Weights of a small image classifier: widths [128, 256, 512], 21.2 epochs.
Rows from block 10, named by matrix and row number. Rows with one number belong to one channel. Each number is 128 + 32 x the weight over its row's rms, rounded and kept within 0 to 255. All counts start at 0. Numbers have three digits each. After the name is the row's rms in percent of the matrix's.
# sq0: squeeze pointwise conv (model.blocks.10.sq.0.weight, 128x256x1x1), inputs 172-255
# e10: expand pointwise conv (model.blocks.10.e1.0.weight, 256x128x1x1, transposed), outputs 172-255
# e30: expand 3x3 conv (model.blocks.10.e3.0.weight, 256x128x3x3, transposed), outputs 18-26, a 3x3 kernel for each
sq0.72 101:076125128087108108119255135117126103097105137101136168101201115142131134096177104144122147080108116084212112120164092164152103132118090165108073118145137181133190166119126162161118111114109207205135215089090127108206095125092089081144135139101127111163
e10.72 087:149115134113145140125131124163091102125068167124146142019110147117148141027066088068152130146160060090100111151155085075140121149127171150152113147118128105076123122170103107098122166087124141088090205167181147131140113126096108128101145104143149088068
e30.72 107:075075059128139103098106109170163080151111139084153141137075110093062083102066111087104140153108087149154143118086153129090120170129154137063097125110086138097149082142177057108116111047102132102104154161133125139127108142098154104135136111111
sq0.73 096:156155129115140255129125145145168118153111118116094190255129174236131141136107198111143138147147171152195084085192097100152122122095090147185152163155109175169101180109146145228141198133098123104149150097146161159098140079157105097120104173197125156116
e10.73 082:150082162164181145166125138160074134078157126140126073086149164037130145155116071096105120151122144163148126116161064107150117092141129164164106175153127091081167105143133182099106117161084126072146059109127135175115131144146076119133128104149158153117
e30.73 097:140198167137111133117161132082192136106136154155157129150136098135177131094145121125154169110107177131125144168155174120103203143128163091090156118121130100075105118112118069179147085116158152142112105115101132160132126068063142118129137060164
sq0.74 103:136134134100083129161141069142132100147141141131164058130125166140134159146180107138109123147169148076105147137126157116099069113105124086144086125131121136101186130122085038088036105111165070118103126152145118155129099139143090110134104121106160107110
e10.74 103:095137112092119081112177111134119138118133110066124151105144110115111107113232147130121132128160057115106206131133191077086122123136139121102144114101145194154117132119092100141186115097147115124098125111129163110113136109102175095151120135103119131157
e30.74 099:136132117162148129166140111174149147118142129124125135135114136151126105163157148147117084170170129137168124125114066192172136166162143123137141147126123163145124163128148123113162122114139106111163084091167131164167111133166118148146179156127
sq0.75 098:071123082080144164177151142173174058151098136118152142144135155202161048142105122054106099104069077120129058064196139049136103097100096150152093189156096116109084143065113152143127150096062093108087120162181149095131103056094100112109084177185182093141
e10.75 072:125118122114137125142183144157131110143207124111055138112190152085165137131099097124115122155138136128111149151159116115127120157191084065079166146119203102160088116095151110116142123142147174096129157093125132121073167156131116088110085165134136141108
e30.75 101:132118085182161112136107086154183119071188085111151190165148141160125145142160125089128155136132134115126110132098113147090156107102137161089086133113125132089152160137132102136164121151162074071085090116120155193128120089155121189134210103106
sq0.76 105:067128173095125136110159142078144114133125118075138144161170137097101114084097120109112141124133129094192081060105074074154133184121074151152142169100149139195082179104190134166134175121106134114074179075134143124126127062128113099157154167161080123147
e10.76 090:086091168135163121134130139133080154076085115133138140133128138066126071112134050056130120174111127132157113116142088132100132070112137137141043144111074067134118134122128155149146095160026115088114066113101116147130136116120125097086129074114148119085
e30.76 096:138113101159098063146105131068138129127195109141176131138106097113143118084137149073100134105105109094127044143075141136109133167157084142084129150088119136150122129159126091148173087113162133149117120138099115133105173131099156115098130077139
sq0.77 099:108047149195156176072121168142116120095184182060051173154080128097114117138088166103116153096171148138180162161077081134170127109123095141109155062046165141080093104095057158111152095132162160142155080103088129087114187145121082104103072160066083201177
e10.77 081:125127122106150140167130123185068132101084121125130064123127169071132156161128082119111136173123162149141121184175103110120162149137153129161101172107098123123108132121176162110098099128149136079133102127137143122128147133125060111139135100086074125106
e30.77 104:135136131120103130103120110106158151144092159139130146172126138183150140168161151085131137104111155133129126092161165126130161147115141114147155159133135154114140141107080164182115139116104098117129109120099090082069131133147166116153080087138
sq0.78 100:113083145116117173101139121120091138116077150148140135137096134201103128148157148107161146109168151163144165146201145118137124137143110120128093130132111134145170118138153112167099175151122073159151185163127114168129138137104127146175101134136167088137
e10.78 090:151075158153142120132115109143122102095119142139102134071123136072101171136105109081146121106133119116121136096145088075217148071142122132148093158203124126082139105162081134103086149114065112103108135137151115146164095120150075178096089063212163101164
e30.78 099:113172172152108143111088083118151102161104122174174143140139121111128146120102126146178167152157198170152161169170142118127187129152192136074096126129099102100161098130142063164150094100096131131117101131176136191168117124095105123147110123171
sq0.79 097:087134178136098111130139123135121137122102155161167180102133076151156110158162146136122159094083085120204099123131146165122146161158120138108095135160132130164163140163166182147146131118135155187160161174099102128186116151095144170142116163122135099150
e10.79 124:188143143204114136067076069080120109123125205170132088121112083093106148133111080121095122119114160073126117147088103140130104068114170172144104109124104110101183112255134136130108197115094109114164131128151081136134139124139098138107131122138157097136
e30.79 086:079091133095100111070160162103148110141086156133149110113121108089160132101132135118117163134036095136091139125120148121023130169135123107074085133057102141114061084162150098123138127105128132138141138177161085131152143131112153146150148098171
sq0.80 096:142074185182112100115127123201122133091185058045215112109078127084117076089088074166131150118104076088108126125189100130116098210205182114134147065046235130138121079102142112149142181148101126108129133084092139095194095091076122110169155087084145109115
e10.80 074:103151191162109119148117142145150123137132162110097122147159156154114083121074160158124127131093133155175044158155145124167104130125121087088191144153158080113131129141046125105079137137076146145152188091126130180117116124138087145102104188151193150112
e30.80 111:096123108158139106155125146094123110124185132075114155127138143116148125145159126089141155088104111113117122149122155092074063115174121100073116094086121149139174157097128132035124150107068145114151120144157066142145112143134068173131106120107
sq0.81 098:114150121181143117124114127158140141096105106144152178127124122147156104176147130095148168151093117168129125143150129145116164132128134169137102091114113101131092150104139171111138147142123159114158096130096106137145146145133133137136124129129144125099
e10.81 137:143100093136127240114122098125146104125136195129106135145128133105222168133066109170111128151130135097129111149137094148101120122148129122124137135089199097100142127159156122096081194141129229134128124094144106126115156255122074116120129140115126139136
e30.81 091:117120046142189160100170156150150130126147103165133124107122119118167133098136089110157163060108131130115134156134137130133158099135141162134066174157163082080150148113147132140132146180137110111155106129166122130178115116118163142127154131173
sq0.82 099:111124094082147104174225108127158136102123056077138148142223119114159125057135091140136141102121136087196113105168050125096080154090084166151108131101109193150122156064155111180101162139118182100150207074087169117168070098100082046149137102157132127055
e10.82 077:132127193118141135164180133180089159152106154130139129097122167059154117047070108122209127132184067119121173143165134064172137136140099118115101135123147172151133124124094095108162147124169150077106231087120205154147128133098117167150159109172181148085
e30.82 112:107100101182144156150143163195168115144118155075152191128096126103090090120089108078138143136085083105117073107138182128065105166114109141088140113091116167053127118123133058112135142094111115060056115112109116139108083109118120143146151165110
sq0.83 116:127137138122080131167151109141149115143139128171136085120130132134122167141151121125116049131158115116119143123126133107116072137124148132112135145123110120149142114145138074130104104132180100113077129120142143154139125147137107115110156108114141086125
e10.83 088:155212146146084082129153132129127139166120140123109169115125115154067127096114187128142132147126133123118128111130119143126139134106125101107127089166085141159097135124068073077150151091194065178180132081098143150110109067145162144126105119134171141133
e30.83 112:132127126122097115084089082085079094057127076083082086168130128166137150165146147116084057130135103087115073103107088149126109120120111124118146156119148180147152137097076162092100172098115106117108114135110086124119114128161111143190133150160
sq0.84 091:156085151185168119152147118153128170105149169085089140113141129079136132036098176147160191122182122145141158187081081180115064110099097078118175076087173178113089166051120127111118117163135168133201112123073166155115195177143076092132119096082076207113
e10.84 082:155119167142117150129121053142095113146116152150137114146091111107145180166131115164140130154057170120183054155112093138161104121129119133128093131142068111128140123122170144111106129131141129133154125108064151171147139147128076134133131118136127119134
e30.84 108:122109126114081142112136155154149143167097187116122163118099104115144034111126102141127138126080121089098100085157185112082123158073092084153171113088119130118054141139076133176055095130101101103123081130115069070110112146135157146167092146143
sq0.85 108:126106112141089117133096164114149163111054123119132138119127165113142155144131114118154139138166133143100148137096098116164125108118058132100102114091103138125122125081127061125122138165091075135151127135124110147091133125163127111135103108121121117160
e10.85 138:111097141126149135136148064105114090129135114135098137164060107100139117148212126107138130174150149070145158113106154127147150117131123114098125133140129133169120129117152157195141107092077113101120122128086129138167077144143178132121091081141128075181
e30.85 088:184176137160098121155135113125154186148122142097128143118145125138169109122143129144118144159158128093148117100109140192136117123129096117117135143116077142154065119129106090197139142123121092127128096136115105140120083107132139095172117071130
sq0.86 104:118054072119095147057096156100068118156049135146097161151078115175086105181144152051132111100121125170143143125129091112148137091061057137123094150134063130123085082039127089126149126135080086117136127107149061162109138117104108101098080138146152094165
e10.86 093:127096133134141157164110087125145112110163166127048112156139129059126088158160063103074124205107164100139136095135120141140105103132150086090138144136148101156130127134166150134133157128081129042144119114114090144153115152152146115086057116127120120181
e30.86 100:174190143165095123119124126094138189083102104131119123167152144201179143159185165128178134118108186117134139095136140128127192112121137089091127134153146143135111101079089067175138130136130069100099098129126141176121066122151151100167132043188
sq0.87 099:233150135111132156082144111080112104151080129105182111177119141154067231133149109084133122251225204139117175143136119126101119108128155083131205133129085167121138139166149084122102136130143110103140151108173063225143093155225112117139087120139122148110
e10.87 079:151112160140122116114091142147196141134142091160133111162145130181111191141127204150149129081089076138145110119130132062141124170171084099086147126173128128131149116093063089113106081117153116196095124104117111193119118127128142137166145152125174144179
e30.87 102:112182157137134188125167137107137190111117145186138118143116097124114128116120124173121071131184177168150180108088055102194153116133156110166127112174124100129083141103135166160129096176156127143130074082110107074174168158085106108091126140135
sq0.88 091:149114123111141105091118162072092173148122110083112088111111131084135116116113162091171109133096125166126147139080118086169150156108115215151147194147098107200134138094205118113165160177116105158069156080120111128087159151164115052141157146194072146149
e10.88 075:117121185158115145150078167134146164117147143151132160135133138119121072157124098163132117161091161159203092140133067164127121070120124130126100146148141093131143105130125160118003124167027152108154112115104038179132153142135133154080093115130164107103
e30.88 112:095114149089109119114118122111126158119114125136102131129104120081146135092141163106157145075079115076110074108149170020075152102075075128137172144063152139106058111072091083115131153114151138134140143142146144145160141128111117123110139120189
sq0.89 101:115140129150071143132123116198144164151125141182144083143123124156126168153129140160139126119140139140103122106136131116122140141148152153105152154143132138160122120144160064135112146131173058098143123133133152148115149084162182121149157092181145112124
e10.89 126:203167120153144104104084143159136133147132125151111134142103161166088097156110157134095116111120171136132131086153124165157149135116133123146109151163099090139142111135099148129090120111125087158184156128147089129094094107247144164091119121168117094118
e30.89 086:115155136094059111063075121092119120122110126131114135170158165172156162186148166166190163151100142182103125171165147079088147115102114102155137069177156130094138143132129172083138148173138058126135058102135056093118152132139093093135100141152
sq0.90 098:104138099159075121118178150160135149123120164158144124106117117152138127166148134114142106109099125130153132128152152146153180137133151188109088123154130128117159116117123139112148103131142112133120159162103093117183147114159150118122090141119162087158
e10.90 158:185156100125139125107082129159126095140110156140115148138093158154115119119107144109101119130136141121088126089155121162153147139113136119137108152150130091133117114154093128126094155097101119160151160112156090092126106124182135165074121106173108085107
e30.90 090:107126105091092080056087090125137116124121100140107117175150170183135167216170174129184186113096135168100131122167141041074135071082125110129096076175158124096163114147125165069126178175138073134145083112157073132142142144129118056143080135133
sq0.91 105:093066140167104146083118159097064150096158148180095108127109149080122095163105105128156094094146141131147161123110147124164181136189117130074150104100159117074152051152076131089150099159189127125105114167106090080133134129090170173150115155068093095145
e10.91 071:108107111124139132199074164198119139155090131146136134142136182152122105129123137081103120145115109158094117110178138129132126150030150099128137163124122130108062128121124141109136141104097112114077150101158094102157000121119121116098125144132094144131
e30.91 103:135136165126101090111101095077112124135149110113090096132151184147122170185140152114147150125134134131090118094138110127143113102100108116089074140158126155147125107097129153081091211137091109169125122136121073118086111179138105138140055101145
sq0.92 102:148131154117194150139163087113094120137181145134136157141131150118106135105150141122126138157141176092140110115152169125114127160138154093152132128152167129150164144163137184149110124128135177170103143126132130131129120127114097141139115191112105162139
e10.92 157:122132124113107135138135146127120161098122118106193128050165130119141153094076111139157129077106086147125113178130130089084132130134142165158130116093132147078147127121132094079105119156134148106107118145146147134106158132081083104198255147086130191089
e30.92 086:101087103122212163111125121148133126141151129136139133118049066089040068078048088142093086110128104144188136156104078157136114198175165147114104162097116155108129156124183145122144121123148117125117146149128093128124177125110150120077134111096
sq0.93 094:160157150134154177072028105125086158134123210148076101159104166107066157115077161108148114200187163151130112100088178081095143101149169098116184100140120105074099123178057133072139062159116085127100060194106079135062189131174175186098086185097097162087
e10.93 073:158120146111117154176103133186109137130083094194099079145117180131138147045148144096147123126087100133090110141178141060133124179110073060108116153135115147129126130077074084106147103085156146145074098074146107149139086140099130116155124114131134143077
e30.93 112:131144170142160148142143090078155189114139156162152149109103115112074130131109080091098140160152123109142133112114102162171142093147151129170115148215168153128136109109108151141090199185125131157094122121049068081094146119069112089068076105119
sq0.94 093:125130111143123149147140147123144245097073146134118097124148185127128147125139124093242147122160131155118159141126152153165150120122090128123110086141091171125178125117121085138115145238104101131144187180124106115125148124137151128136104105100120119109
e10.94 113:130118183130114124150139081119110120128142116175147151126078112129124113137111126128179127141114149089158122086102148122190123118097081114087091126177095144111129131103123127128143114101113102129128150124101132157227046126140106174126128065179160140153
e30.94 095:152151161123100117115114114102160172139117154092134160075083093068101059090075071135117176148113097064103101085131178143111113118111076042114151120109109151129000027126098079148108190094087116131109110160130119125112082088104124127169083090147
sq0.95 096:152175147150166137090055123066078116127114208119109115158091165102057207110120161097106130182160165147132132136083175104111156096130189093139151114145119082070143115164070133084191041117121099143096080199074087156057168169222167163114086191137112173124
e10.95 070:187149122116115158116080141170147059124075124155051094161122168165129180071120176073112127081117084121072120098168143057128131173131103085120129148151147091129142125131016085077107123062126149180067135085163061127137112147132131133117099110132142088085
e30.95 107:138149152142155163118171120094115166137124141208164099100120129129085147132144117084118148140151153164183158083100090140148128099181160114176106124220156105132118144120127147156090147150133126162109111080073063083129182124072107074101070121149
sq0.96 095:095157115166132117125113136152142154087117077150153156123121125138148099178137089088152141160096096155133111128147125109128168125127136179126084106125130093116086147104128150102130147158116131118127114103098098116136137120150126132126127115124135102095
e10.96 124:124081076102134255126127101129137104106120178120102136141123141104236160113066113160120128167139109100111125145145103135108115121139129097118133143091206093080124131141142113097078186134122228132098122103148114113125150255114063119121131132115100145131
e30.96 090:123127047164179158102159132158156122124160089172135126106130135132150145111141090101164154078136144124129140161130116130154155083135146162129053159170167074089161149110132146131119149182123096113164101131176137154184079108115121133115140127144
sq0.97 093:116096110067134188111119097102081125115072121153115156201138117178092121226197121124155106118141222156137196147130192112115184101079112101124127119112087104135174089138149135108127113141160097161135138141195139222100083148065085126121102149130162053121
e10.97 074:179144126117141112131062122172169119151125163142115147145127164134091167091064071075086106073135111103066187096166150102174196146166122127147134153173141112180143114156081095119050150069111112116151141105147114100126118118156139180110109091161162095140
e30.97 114:139196185173109175079136132114083141124102119201151087155106134161108161153144180220235185151191238163160165185177142152191205141180184090061105149177056134169132098097120065107121083092110136172082125085127127114147180151137159076093108118169
sq0.98 096:193151193125148171170119071151144155165168128159202111164148121185153121138152169179145185185148164141125155158173130176085094168178146103174181165142151147183150171171173124166066182137143130137161150174179181158134139169131144146171172125151158165105
e10.98 125:170106159193111096077086083104159128137179122144141078125110105109079148157103130154130124062101141106175112154105116121146112066145124153135122110152095116121255112135101137114089118135137094131153131115142097185094125094142113130155141146131170139146
e30.98 093:089112170088117161073152168119153128133102149131133106109119104088168122069114127163132127139089130136094126155119122124101126173144143087089127114054093149098057125135148118137160097110161104106133107126146041106140137115132118166147152145156
sq0.99 093:137127165118144150119120122091106144141130112090137130147117126145131111120142156124133103124111116147157131147101106139122135198153115161155148153129147110255114129108255138172155187135103104129098139127087085125106136160143148119164171164179111129131
e10.99 089:165130194212135136082108129110129160130153147167138085137151122103108112171087099142121115096111187138192104147121083160135132037134120152140117140146108098094180106161134168139050126186073138089182109111129103190107152133167106138131132134137182135115
e30.99 104:118126164108090129119135168096134125142114127145122126125096108065153142079142145129135151082031146092098109150124157099081159148125087126085139149068120136107039115129112090134160114125152143136136139143144143150146149108076135153124151107182
sq0.100 102:082134161120122134112160167112138111065111115102147217136149125135113063112125114090106140104094133123185119122175052124161128127121102124133068073091127204119077175115096156152136129124083170124192140070081120103156097116121139129135079161088147120174
e10.100 101:116112138155173179142100121162066085079085163134113079149119158076160141137111072111101130198134126116116141136161063108118085084085201174155141164104118091106124126176194171070110165134111129113134175181154118124139077170102115109069121116119129090163
e30.100 108:189166130172127133132170168120150127114090127088123132180177134190173171167182153120107159146131148102101147119114166184121132124147139081080106127111080132114105087136115081143137132041078124110089152173086125123083095123105177126177118078140
sq0.101 099:103082078202120113121128152178145127125143151091078147059127087099160113134114129105112157055074059144183165172073075161143114054060086121050123096078120163052073119059059128093142071120118149108183125098100163087143152170093080067101097088059071143160
e10.101 075:144152165146124154115087076139141095144132151147083087132089126124137167174101150159070134191113174107166072120126082139142105129119117091101120125136087067108119121133156152108116141111143119171160153117080138149132107143145092154096090107134107103140
e30.101 108:134089111089064119099133121144131141135069174103116150174161155168178128171155153106144127128098128084108089089158163105091124135073090092143149130116117168106085143140053153145066152147116072082128094097109081061091101144163145120183073156148
sq0.102 103:193165122117178129140123093122128041130115078113168094116139096147101097113120116088047109179111124132071160135170111112072123107098170125158177126112090087132072159114122141091140129000118135024097074084150118136137119145154123124090162114122185150095
e10.102 112:139123140130084125115094175111149156150144108132099125136183106201143149116089176172131135098093119175135068175107107138122128158135070096103196088145155119126131128073121101089084106174147152190143133073092084148092161133126121112125119198123151145130
e30.102 098:117125095128141129141122121112124139063138093124105125141152150159109162163151146118089052091129139117111139112077023126162140115120146149141124178139167152131144205150113207140136152180170099138153053130120093091147156162117151136112140118107
sq0.103 094:148157189177140090066068098136089172126164192147134107082105112077109132115083133130156148147102086118071131159091227141081121137220255088108141097128196090104074089164093132085148118176117100130108086225102094083103157159153211227158135152058106130127
e10.103 074:141086201155085144134105109145151107103139128164110120154080134142115109131141135147160111101146126104159152144127182120176122114113066096067090144162105157075141124107067100173131139074105117163052068086137080180137052130136160151124115129162196121125
e30.103 104:068100164124138124132154118091133150148151131116126093114131113114098109158104072109087166141129085100103132118080106142136063082154130114143057133171134131128102150132153169103125189179139131162151136139144053094140148140095084146123095118162
sq0.104 102:148147130153098160166129090177141162173206140154133030183130155115084126117110164137176126135159152133071182177131146141093111129156167129164152179131144138153158114142120057136090150180187150104125127142154180118123192177128129162137160095123117138084
e10.104 107:132183163117102068148124144149119147155139097125170164105118136169030109146106156160197130058117129153154107106138166139141079094094115134150103128160107159128155133094058134089121107114156061153162142161135158154110097045135138182165160103126149166100
e30.104 098:100098126102078121090131110122107131099131168145106108154072108129148085091134146148111100178116136127174101072089105137107086165152117071106174111099149166138094113081118093098087143097131112118100131110092058076095120095109072134110100137082
sq0.105 097:100124151110109091143123154107118139119135079126129099104127112100165105137128090150130122090105089117143117117099127140147177184161096212130115154110123092216163106120243109132128151135162101156093120105089093119146082136106159138155198146168136101123
e10.105 077:144148180188124144104079152128130147110121169176152157151142135104114084171082075169107110144142169126185129154131106168112126004085130140121115149115129112092157108179134162124069166157012137081167093103133045181124140142145112164106129169131184119107
e30.105 109:095104133085096117097109136097081106134097107136096129129112145078144159103129154135138147080047113078065100128115135077074139122107071130082110173068111158134077092118127133092145159120126147154170163151171141145155152126103129156110138135170
sq0.106 099:140131126163077137141094155182164135166126149151144087141108131168162159150122160174128131135138131158096152157137115127148129125139133169132159163125125130151121123130162045134127142109164052072153106146141153148113163124171170118131178080169159129137
e10.106 141:190146122156142109084104132149149103162146128141083114164092147155105112170136150129100121110135166129141128072141122164158148138136114117130119141171118100156151119132118156152113122125125104155174155122131091138102111118255145149092079124167126058143
e30.106 082:118147146104091119077080128131135103135100124153105129174179178175181182190168184150183165143101153167097121148162146081086142103102107103151139079164135139104122137147114145119150124162140031101154024072150050097147145119140092117132108161135
sq0.107 102:095141189091151171092099148109077110104125147152025182136103139118074138109089152085094157139128137146155052058071158093151173125149111104076146095147156140091086160154103176096163088105073144139131078177115136110049118073122173193095082172120067131166
e10.107 097:122096118136162155122116142136043098079058130174114036142089129052162138123130035125104131145079138130104105131131048116110130124113160140138092135093087060129133130151175152148099134126126133058111035144114094111133112153110086111110122079118137106129
e30.107 099:148121108143146116143140091076134148136137144156162087146163147142151151114101133096109144141152109104107127110093106194167103122147143147136094165181098141155140121157144116166145153122129110148104130155069070109075167095111157111090065082139
sq0.108 092:109129139159090157109153233128143099113120145123081142136123172113124134155157104109074117109129152112167125117101128122221192109108133186071108092127145148073143128119084116120165065082135105114106108123094101117142134121177145100033082137100116096161
e10.108 136:137124079103187129125073151221106079127088128115103134132099222137129120113117135072078120140145120147070110073215090134152149145108140110151106200149129075119107122126094146127088132101089125143120142111175069076128090129155116143063107107169075085101
e30.108 086:133143105150128109111110096146149115155140078168145096166169177201134185223181176118184169139165172195156160129149092111138145111141176147115051101206138107124200118144147167106127149166130047143155070099150074134131129122115125022138048142135
sq0.109 101:133155116113244140124135085108142120118096102140147172150144090177119058157104129053142143163090138168094124131175110131081138121085131145185140120125072093149056145117145218112110162115077165117146117109155110127122107131147130126117104117146178199120
e10.109 121:126114110144094141108143140115170115108189117123098102120168123129155204138065109176155130104060133124167085189125090129105160189201084109107175105115156136099125127088145136044085115164182164109135081116113128158083165148105099103152119168141110133165
e30.109 097:116134091110209133106122115094146150091122109112115160107092061069100131072063092117116145067122144048084138147119087129150181105105159200167124193152171099108148136114133175168149180213184144129105136130108153108090183119118200143104146119143
sq0.110 096:114079141217129061160124132196152086064190151099114129051104084068204104132127140149095199071117089127112145191113115176123113122082135159067137031049198097083093100112080121097138079093154136071133101133039142101141148200092104103091126102036108169123
e10.110 070:157170126127096149058162101122119110172118172101061087135125117151149179142100143195108126167159187113155129180123121155123153176167102096126142108110139141126139131141146139120167168149214162182176188003097165118106184155124096128124098152137084109113
e30.110 104:119081121122126138120145127171136124130097157085122111150144163155162127149165153105153153122064148088108068097179161107055109161094090098153153118094151162119136176150120160134082131149125050068157049067164037065108105120199128125175096158135
sq0.111 106:109131078148121136121142123100121145064135125128143093113134164105126179150141092126156108125143134131090136117135154126123131089107132117120075065155123100057145079114036135089125087154136113121073124126082057123143110126154094113111089140096119110090
e10.111 108:083112109069102148206186099133118103123088103078132212082133130125166162082138136123171134145104068099072113127130141074101133162155113113101207112090178109109071124087131125088131104118160173108069152131115137072141150159092117128170145147109103148147
e30.111 097:166190164154208175147134108132122188123125143090120144124141131126125138140124114120105117131198167118189135136113111176202176127164172135106145143145139176163154189085065171077075183143112108129115129142131116115122049157149050147128098148134
sq0.112 104:094147162137094100145144179111143125125111149118136123089129137128160088094204137111139149110113093174147160166120136181175105141140143143098052141134135143128173148131143134154135108130082113193153161144086102116158160145114145144133123105137144078183
e10.112 119:151106130139160127109083126174098069106090157127123144095074161114118144126120120075109125136154105116099100103168082083169116089099157147167086177160127090094145111169094142088072155072072118114094145114225094113146101124140109169078116065176134062139
e30.112 096:077134144141084123099105082164146037176116087166148080129140151129144155139130136106164187129156150165162158124165159099099146113146185166079065102116087098108168084159156086149126117098098097102132135121195126158167111125124150114186071181160
sq0.113 097:110085124169093140124159098239096123102187115117147154138103122160086140131092130130153142111123096133178084091255082108099118147139124075152138107112187139109128093099116099159107176138113152117148166129145136114166128059146123104143093097112163090121
e10.113 068:156176164120118100147152093151130140133168172169083109125163147090100060124116150127137111119078138148129079178149107133180167078162088078069149139160155115108126116146048089109080157112116126114153186120113158143145085117173108188106097152184160155089
e30.113 107:128127138169117117154120122091150103098165121100140184146119145142122137145110111105168172151082121134105104173154163143037129125118130073073139058089159156091183130115126106074151139094105156089127065146139108178141117120093090145111135074108
sq0.114 096:113138101148050150151079148190176131148127145156124077151119123136163151160121156138117144108108137135101157149121128125140149108098115167095131143133102138139116123101138032122135125106183051041161089126140169141098169121148162111115136069149142088145
e10.114 117:182156110150144108092093145153138115155124123139096132159097153163104099169143144128084120107146165147128130073145123178159153143111120130136097142167109108153143120133112160155112118129126099156169161136132099125094123116240149151075088131169110063130
e30.114 082:123153123089083106077102134115137093113090121128088114184195192183177191210174208145187161142094131177110123141154145093079129117106111103137133095161135163109132135158107157071118153146130047099130041076145041086131142098146107102136088157111
sq0.115 104:118123184113152105072097139085071149085095084166139121077112084097120110116078038146124115158132134122147063044099124060140185154188107155064152063102149113105089143154127128110119122134167119094110089107113098085107066052106204195172162111050095118126
e10.115 081:121070134171130174130044114124138106110110119138127072188139112101169129203107111178104112142076149106156060147114097143147106069083105124087128126139101034105131129114163162127061119145108150131086092103101000171114097172136107103120124157121143169135
e30.115 102:132136111142142117119131145092101138132147125083142117089154147073165165124102128108096125099146127075078123149058082122168104093113126143132065137173151117121141066118149172085116185168102134171161125151154081110126136160083117174087101149117
sq0.116 097:109126134083118041215128082166154059177150135155110099069137112118229077074129131196055147153111109084103100135153166086074064125094106147138110160108143091138155140107129119117114108045142117096109093161141196117097109098089125158115192148146152101090
e10.116 086:125152108130102094085146121095166139175191106073118128129165094089142099149129115168129133116190127138148182161098144117123116116143085124102112089103145152166172129084124099150144102161166145110138156077110138141081164132126132097131118145123134137150
e30.116 097:116104120160141116166138129235164099122141130111159149123120147134120120118133129137124114166120084109134100098128092190122082158153125138109128149118096170148112162156153126128180101109149027048134056076152067146123121093187097195141179171068
sq0.117 103:194127099129179172112117055109130149104170150121096136189129095122090115106079181095176172169166169131129196207103113115038105083127139118186201103122102119104074125113102142102092091171148165117130102114115136116066180205139117139123096145134125235072
e10.117 082:129143147121040124144130142155110169123157131162139111125139136138112197134114094166172129072079121144171092188143140109109169172178085108127114096108123173128129139091145107107115107139186130106129059119072175175121139114086112145168149121089161158075
e30.117 100:111154149112142157113140125085164174116114185164074170133063050100108072073118096097112132047122146118138135074136151093137183160108148140175200148135183147121103135080087144138095195177144144114093126110067097055105199148101163114083071119113
sq0.118 093:188116132095121179080048071106077177153177185167091056211134136111067104142109175121178095141200199140122184168126162088069131104171122101161228145122126092069139086156073094067109074190190130139125070186171122169046169172067151174110141160071127142067
e10.118 074:147152145109102103175084141159112189142137113198111149147114148130066143113153112115152118098100110141144119123154168102120101135099026072089077122141117183167140126079066083111148116105147099098118108033094134168141094087109159134147125086113157167067
e30.118 111:098166178116082140139134083086155177106105175197085169133099142099066117120112101140167159108143154117128120087129147108160161110121109113135154166175148178175110090127121108138093170151091141130073110105078069057108150140082131109069024100114
sq0.119 113:117087124115126168126140137144125098116154125104105071121113152140111111108090127097103099107102104122135102095127153137133113128112124133114124124158123151117112093103080121158136116111140130102050142135117156106123091104086126116109126148139122118121
e10.119 098:088128098094123100190139199164106155153107048059120157090155167120107136089109155102122134128140057183091126136167124110089119136084114096131149136113105132117083126035096096081157053141158112127108158087115127096100112085120112087131128148095104153044
e30.119 097:131103102105109085093051059140133095110156064077105096163164168177115173174179184108104067143150088121117118136086074158140104136130167151088128129120101177137185165126099137069103144120162073129109133143132129146102101153160117151165123151154
sq0.120 100:090100157060132137114091155138095124104111113193036129112129077075147056139078084117110118104081107130179090100081126089153138120151065158049120108117099139099086119141100145102120106120142112110151096113144137060065073103058167196120124137071036078153
e10.120 078:076095125156153149137069148131078112083083120152109074150100123074141159165135078153103131163129146143136123148119056154115114092067145130091118128097075088083119130135190157107115147152161112048095093132099075138134068132116091115105101135126138140196
e30.120 104:151127119132124132120130125086105094110110104059128107167183185115163187120115156100081118126134121061052114120080087153136115100081127141137073146139115152120118140136134139076107193154182093138098131163102124122077134129156137119144110127163
sq0.121 095:165150182127169172164134123131127148120100090181167165131168135199114135119150149141126220173140144174152143152155126173103112144142129076128158122156126241160125226173145120179081172118108135112207167150145188156142140161144146144153133118114129159095
e10.121 096:172058150204143126047095062115128092115147125133127064121050113079118179168095108126126128105085146088173122150111077112170121097131117162129088127164064070108182103140128157128086129129159067129142143091120107173122125125137086119138118107159155104158
e30.121 100:112116136083105155079152151136159114149090173116148127096120078083163093074120115150140127166107104116084128156152136130092123157116134097097122087053049121116068118160158126160148104107120102095124090131144054093144110128149152137187130144158
sq0.122 107:106051080098106152048099160081085125137069125118116155144104091130083093138096158037130088097084100139147106104111068078154132120073090143118092146094068133139075061057129112143133148141075092118137144077117060104104143101093109084120084140154098096148
e10.122 087:121116156150131160152115095117097126104160166126054113128155119065127089149134101089071130207088163110163123111125077143130128106127156114102139128128131101132118132148164156101150148161125134070156105114089087160139110142140135117086073112105131134185
e30.122 100:200182174150094128123133142083128184106108112098088113134156129164178165150189196113138116119105134095120095104120142127116165120105123110096140130126142131133107105092066119154136151153133096118061105154096139169080081118172132117167140077186
sq0.123 100:128058234179147105107137122128090138043177102059141091112097148048118067106122113183107193116129134113128185182102110184120165200198158106090141056057208119114116065123107123139137134143162150106126101102058140063139091173082150132174173140078112169108
e10.123 087:087062180162131145162139167178142079087089125057092151112139182153153167156047110172120130103120101158193110173175118090143133146139137112135178160136152127086134128112133160047098098147129177095076111088149106179111127141100046101103113179107179119113
e30.123 112:110117152153136164134123146125102097163135143117097113124139132148140138153133149120153141078144166132126130128150142135137106153181168130091099141129087165158145178135141166096116149080076106137160121117149081086139144179122116162121075146109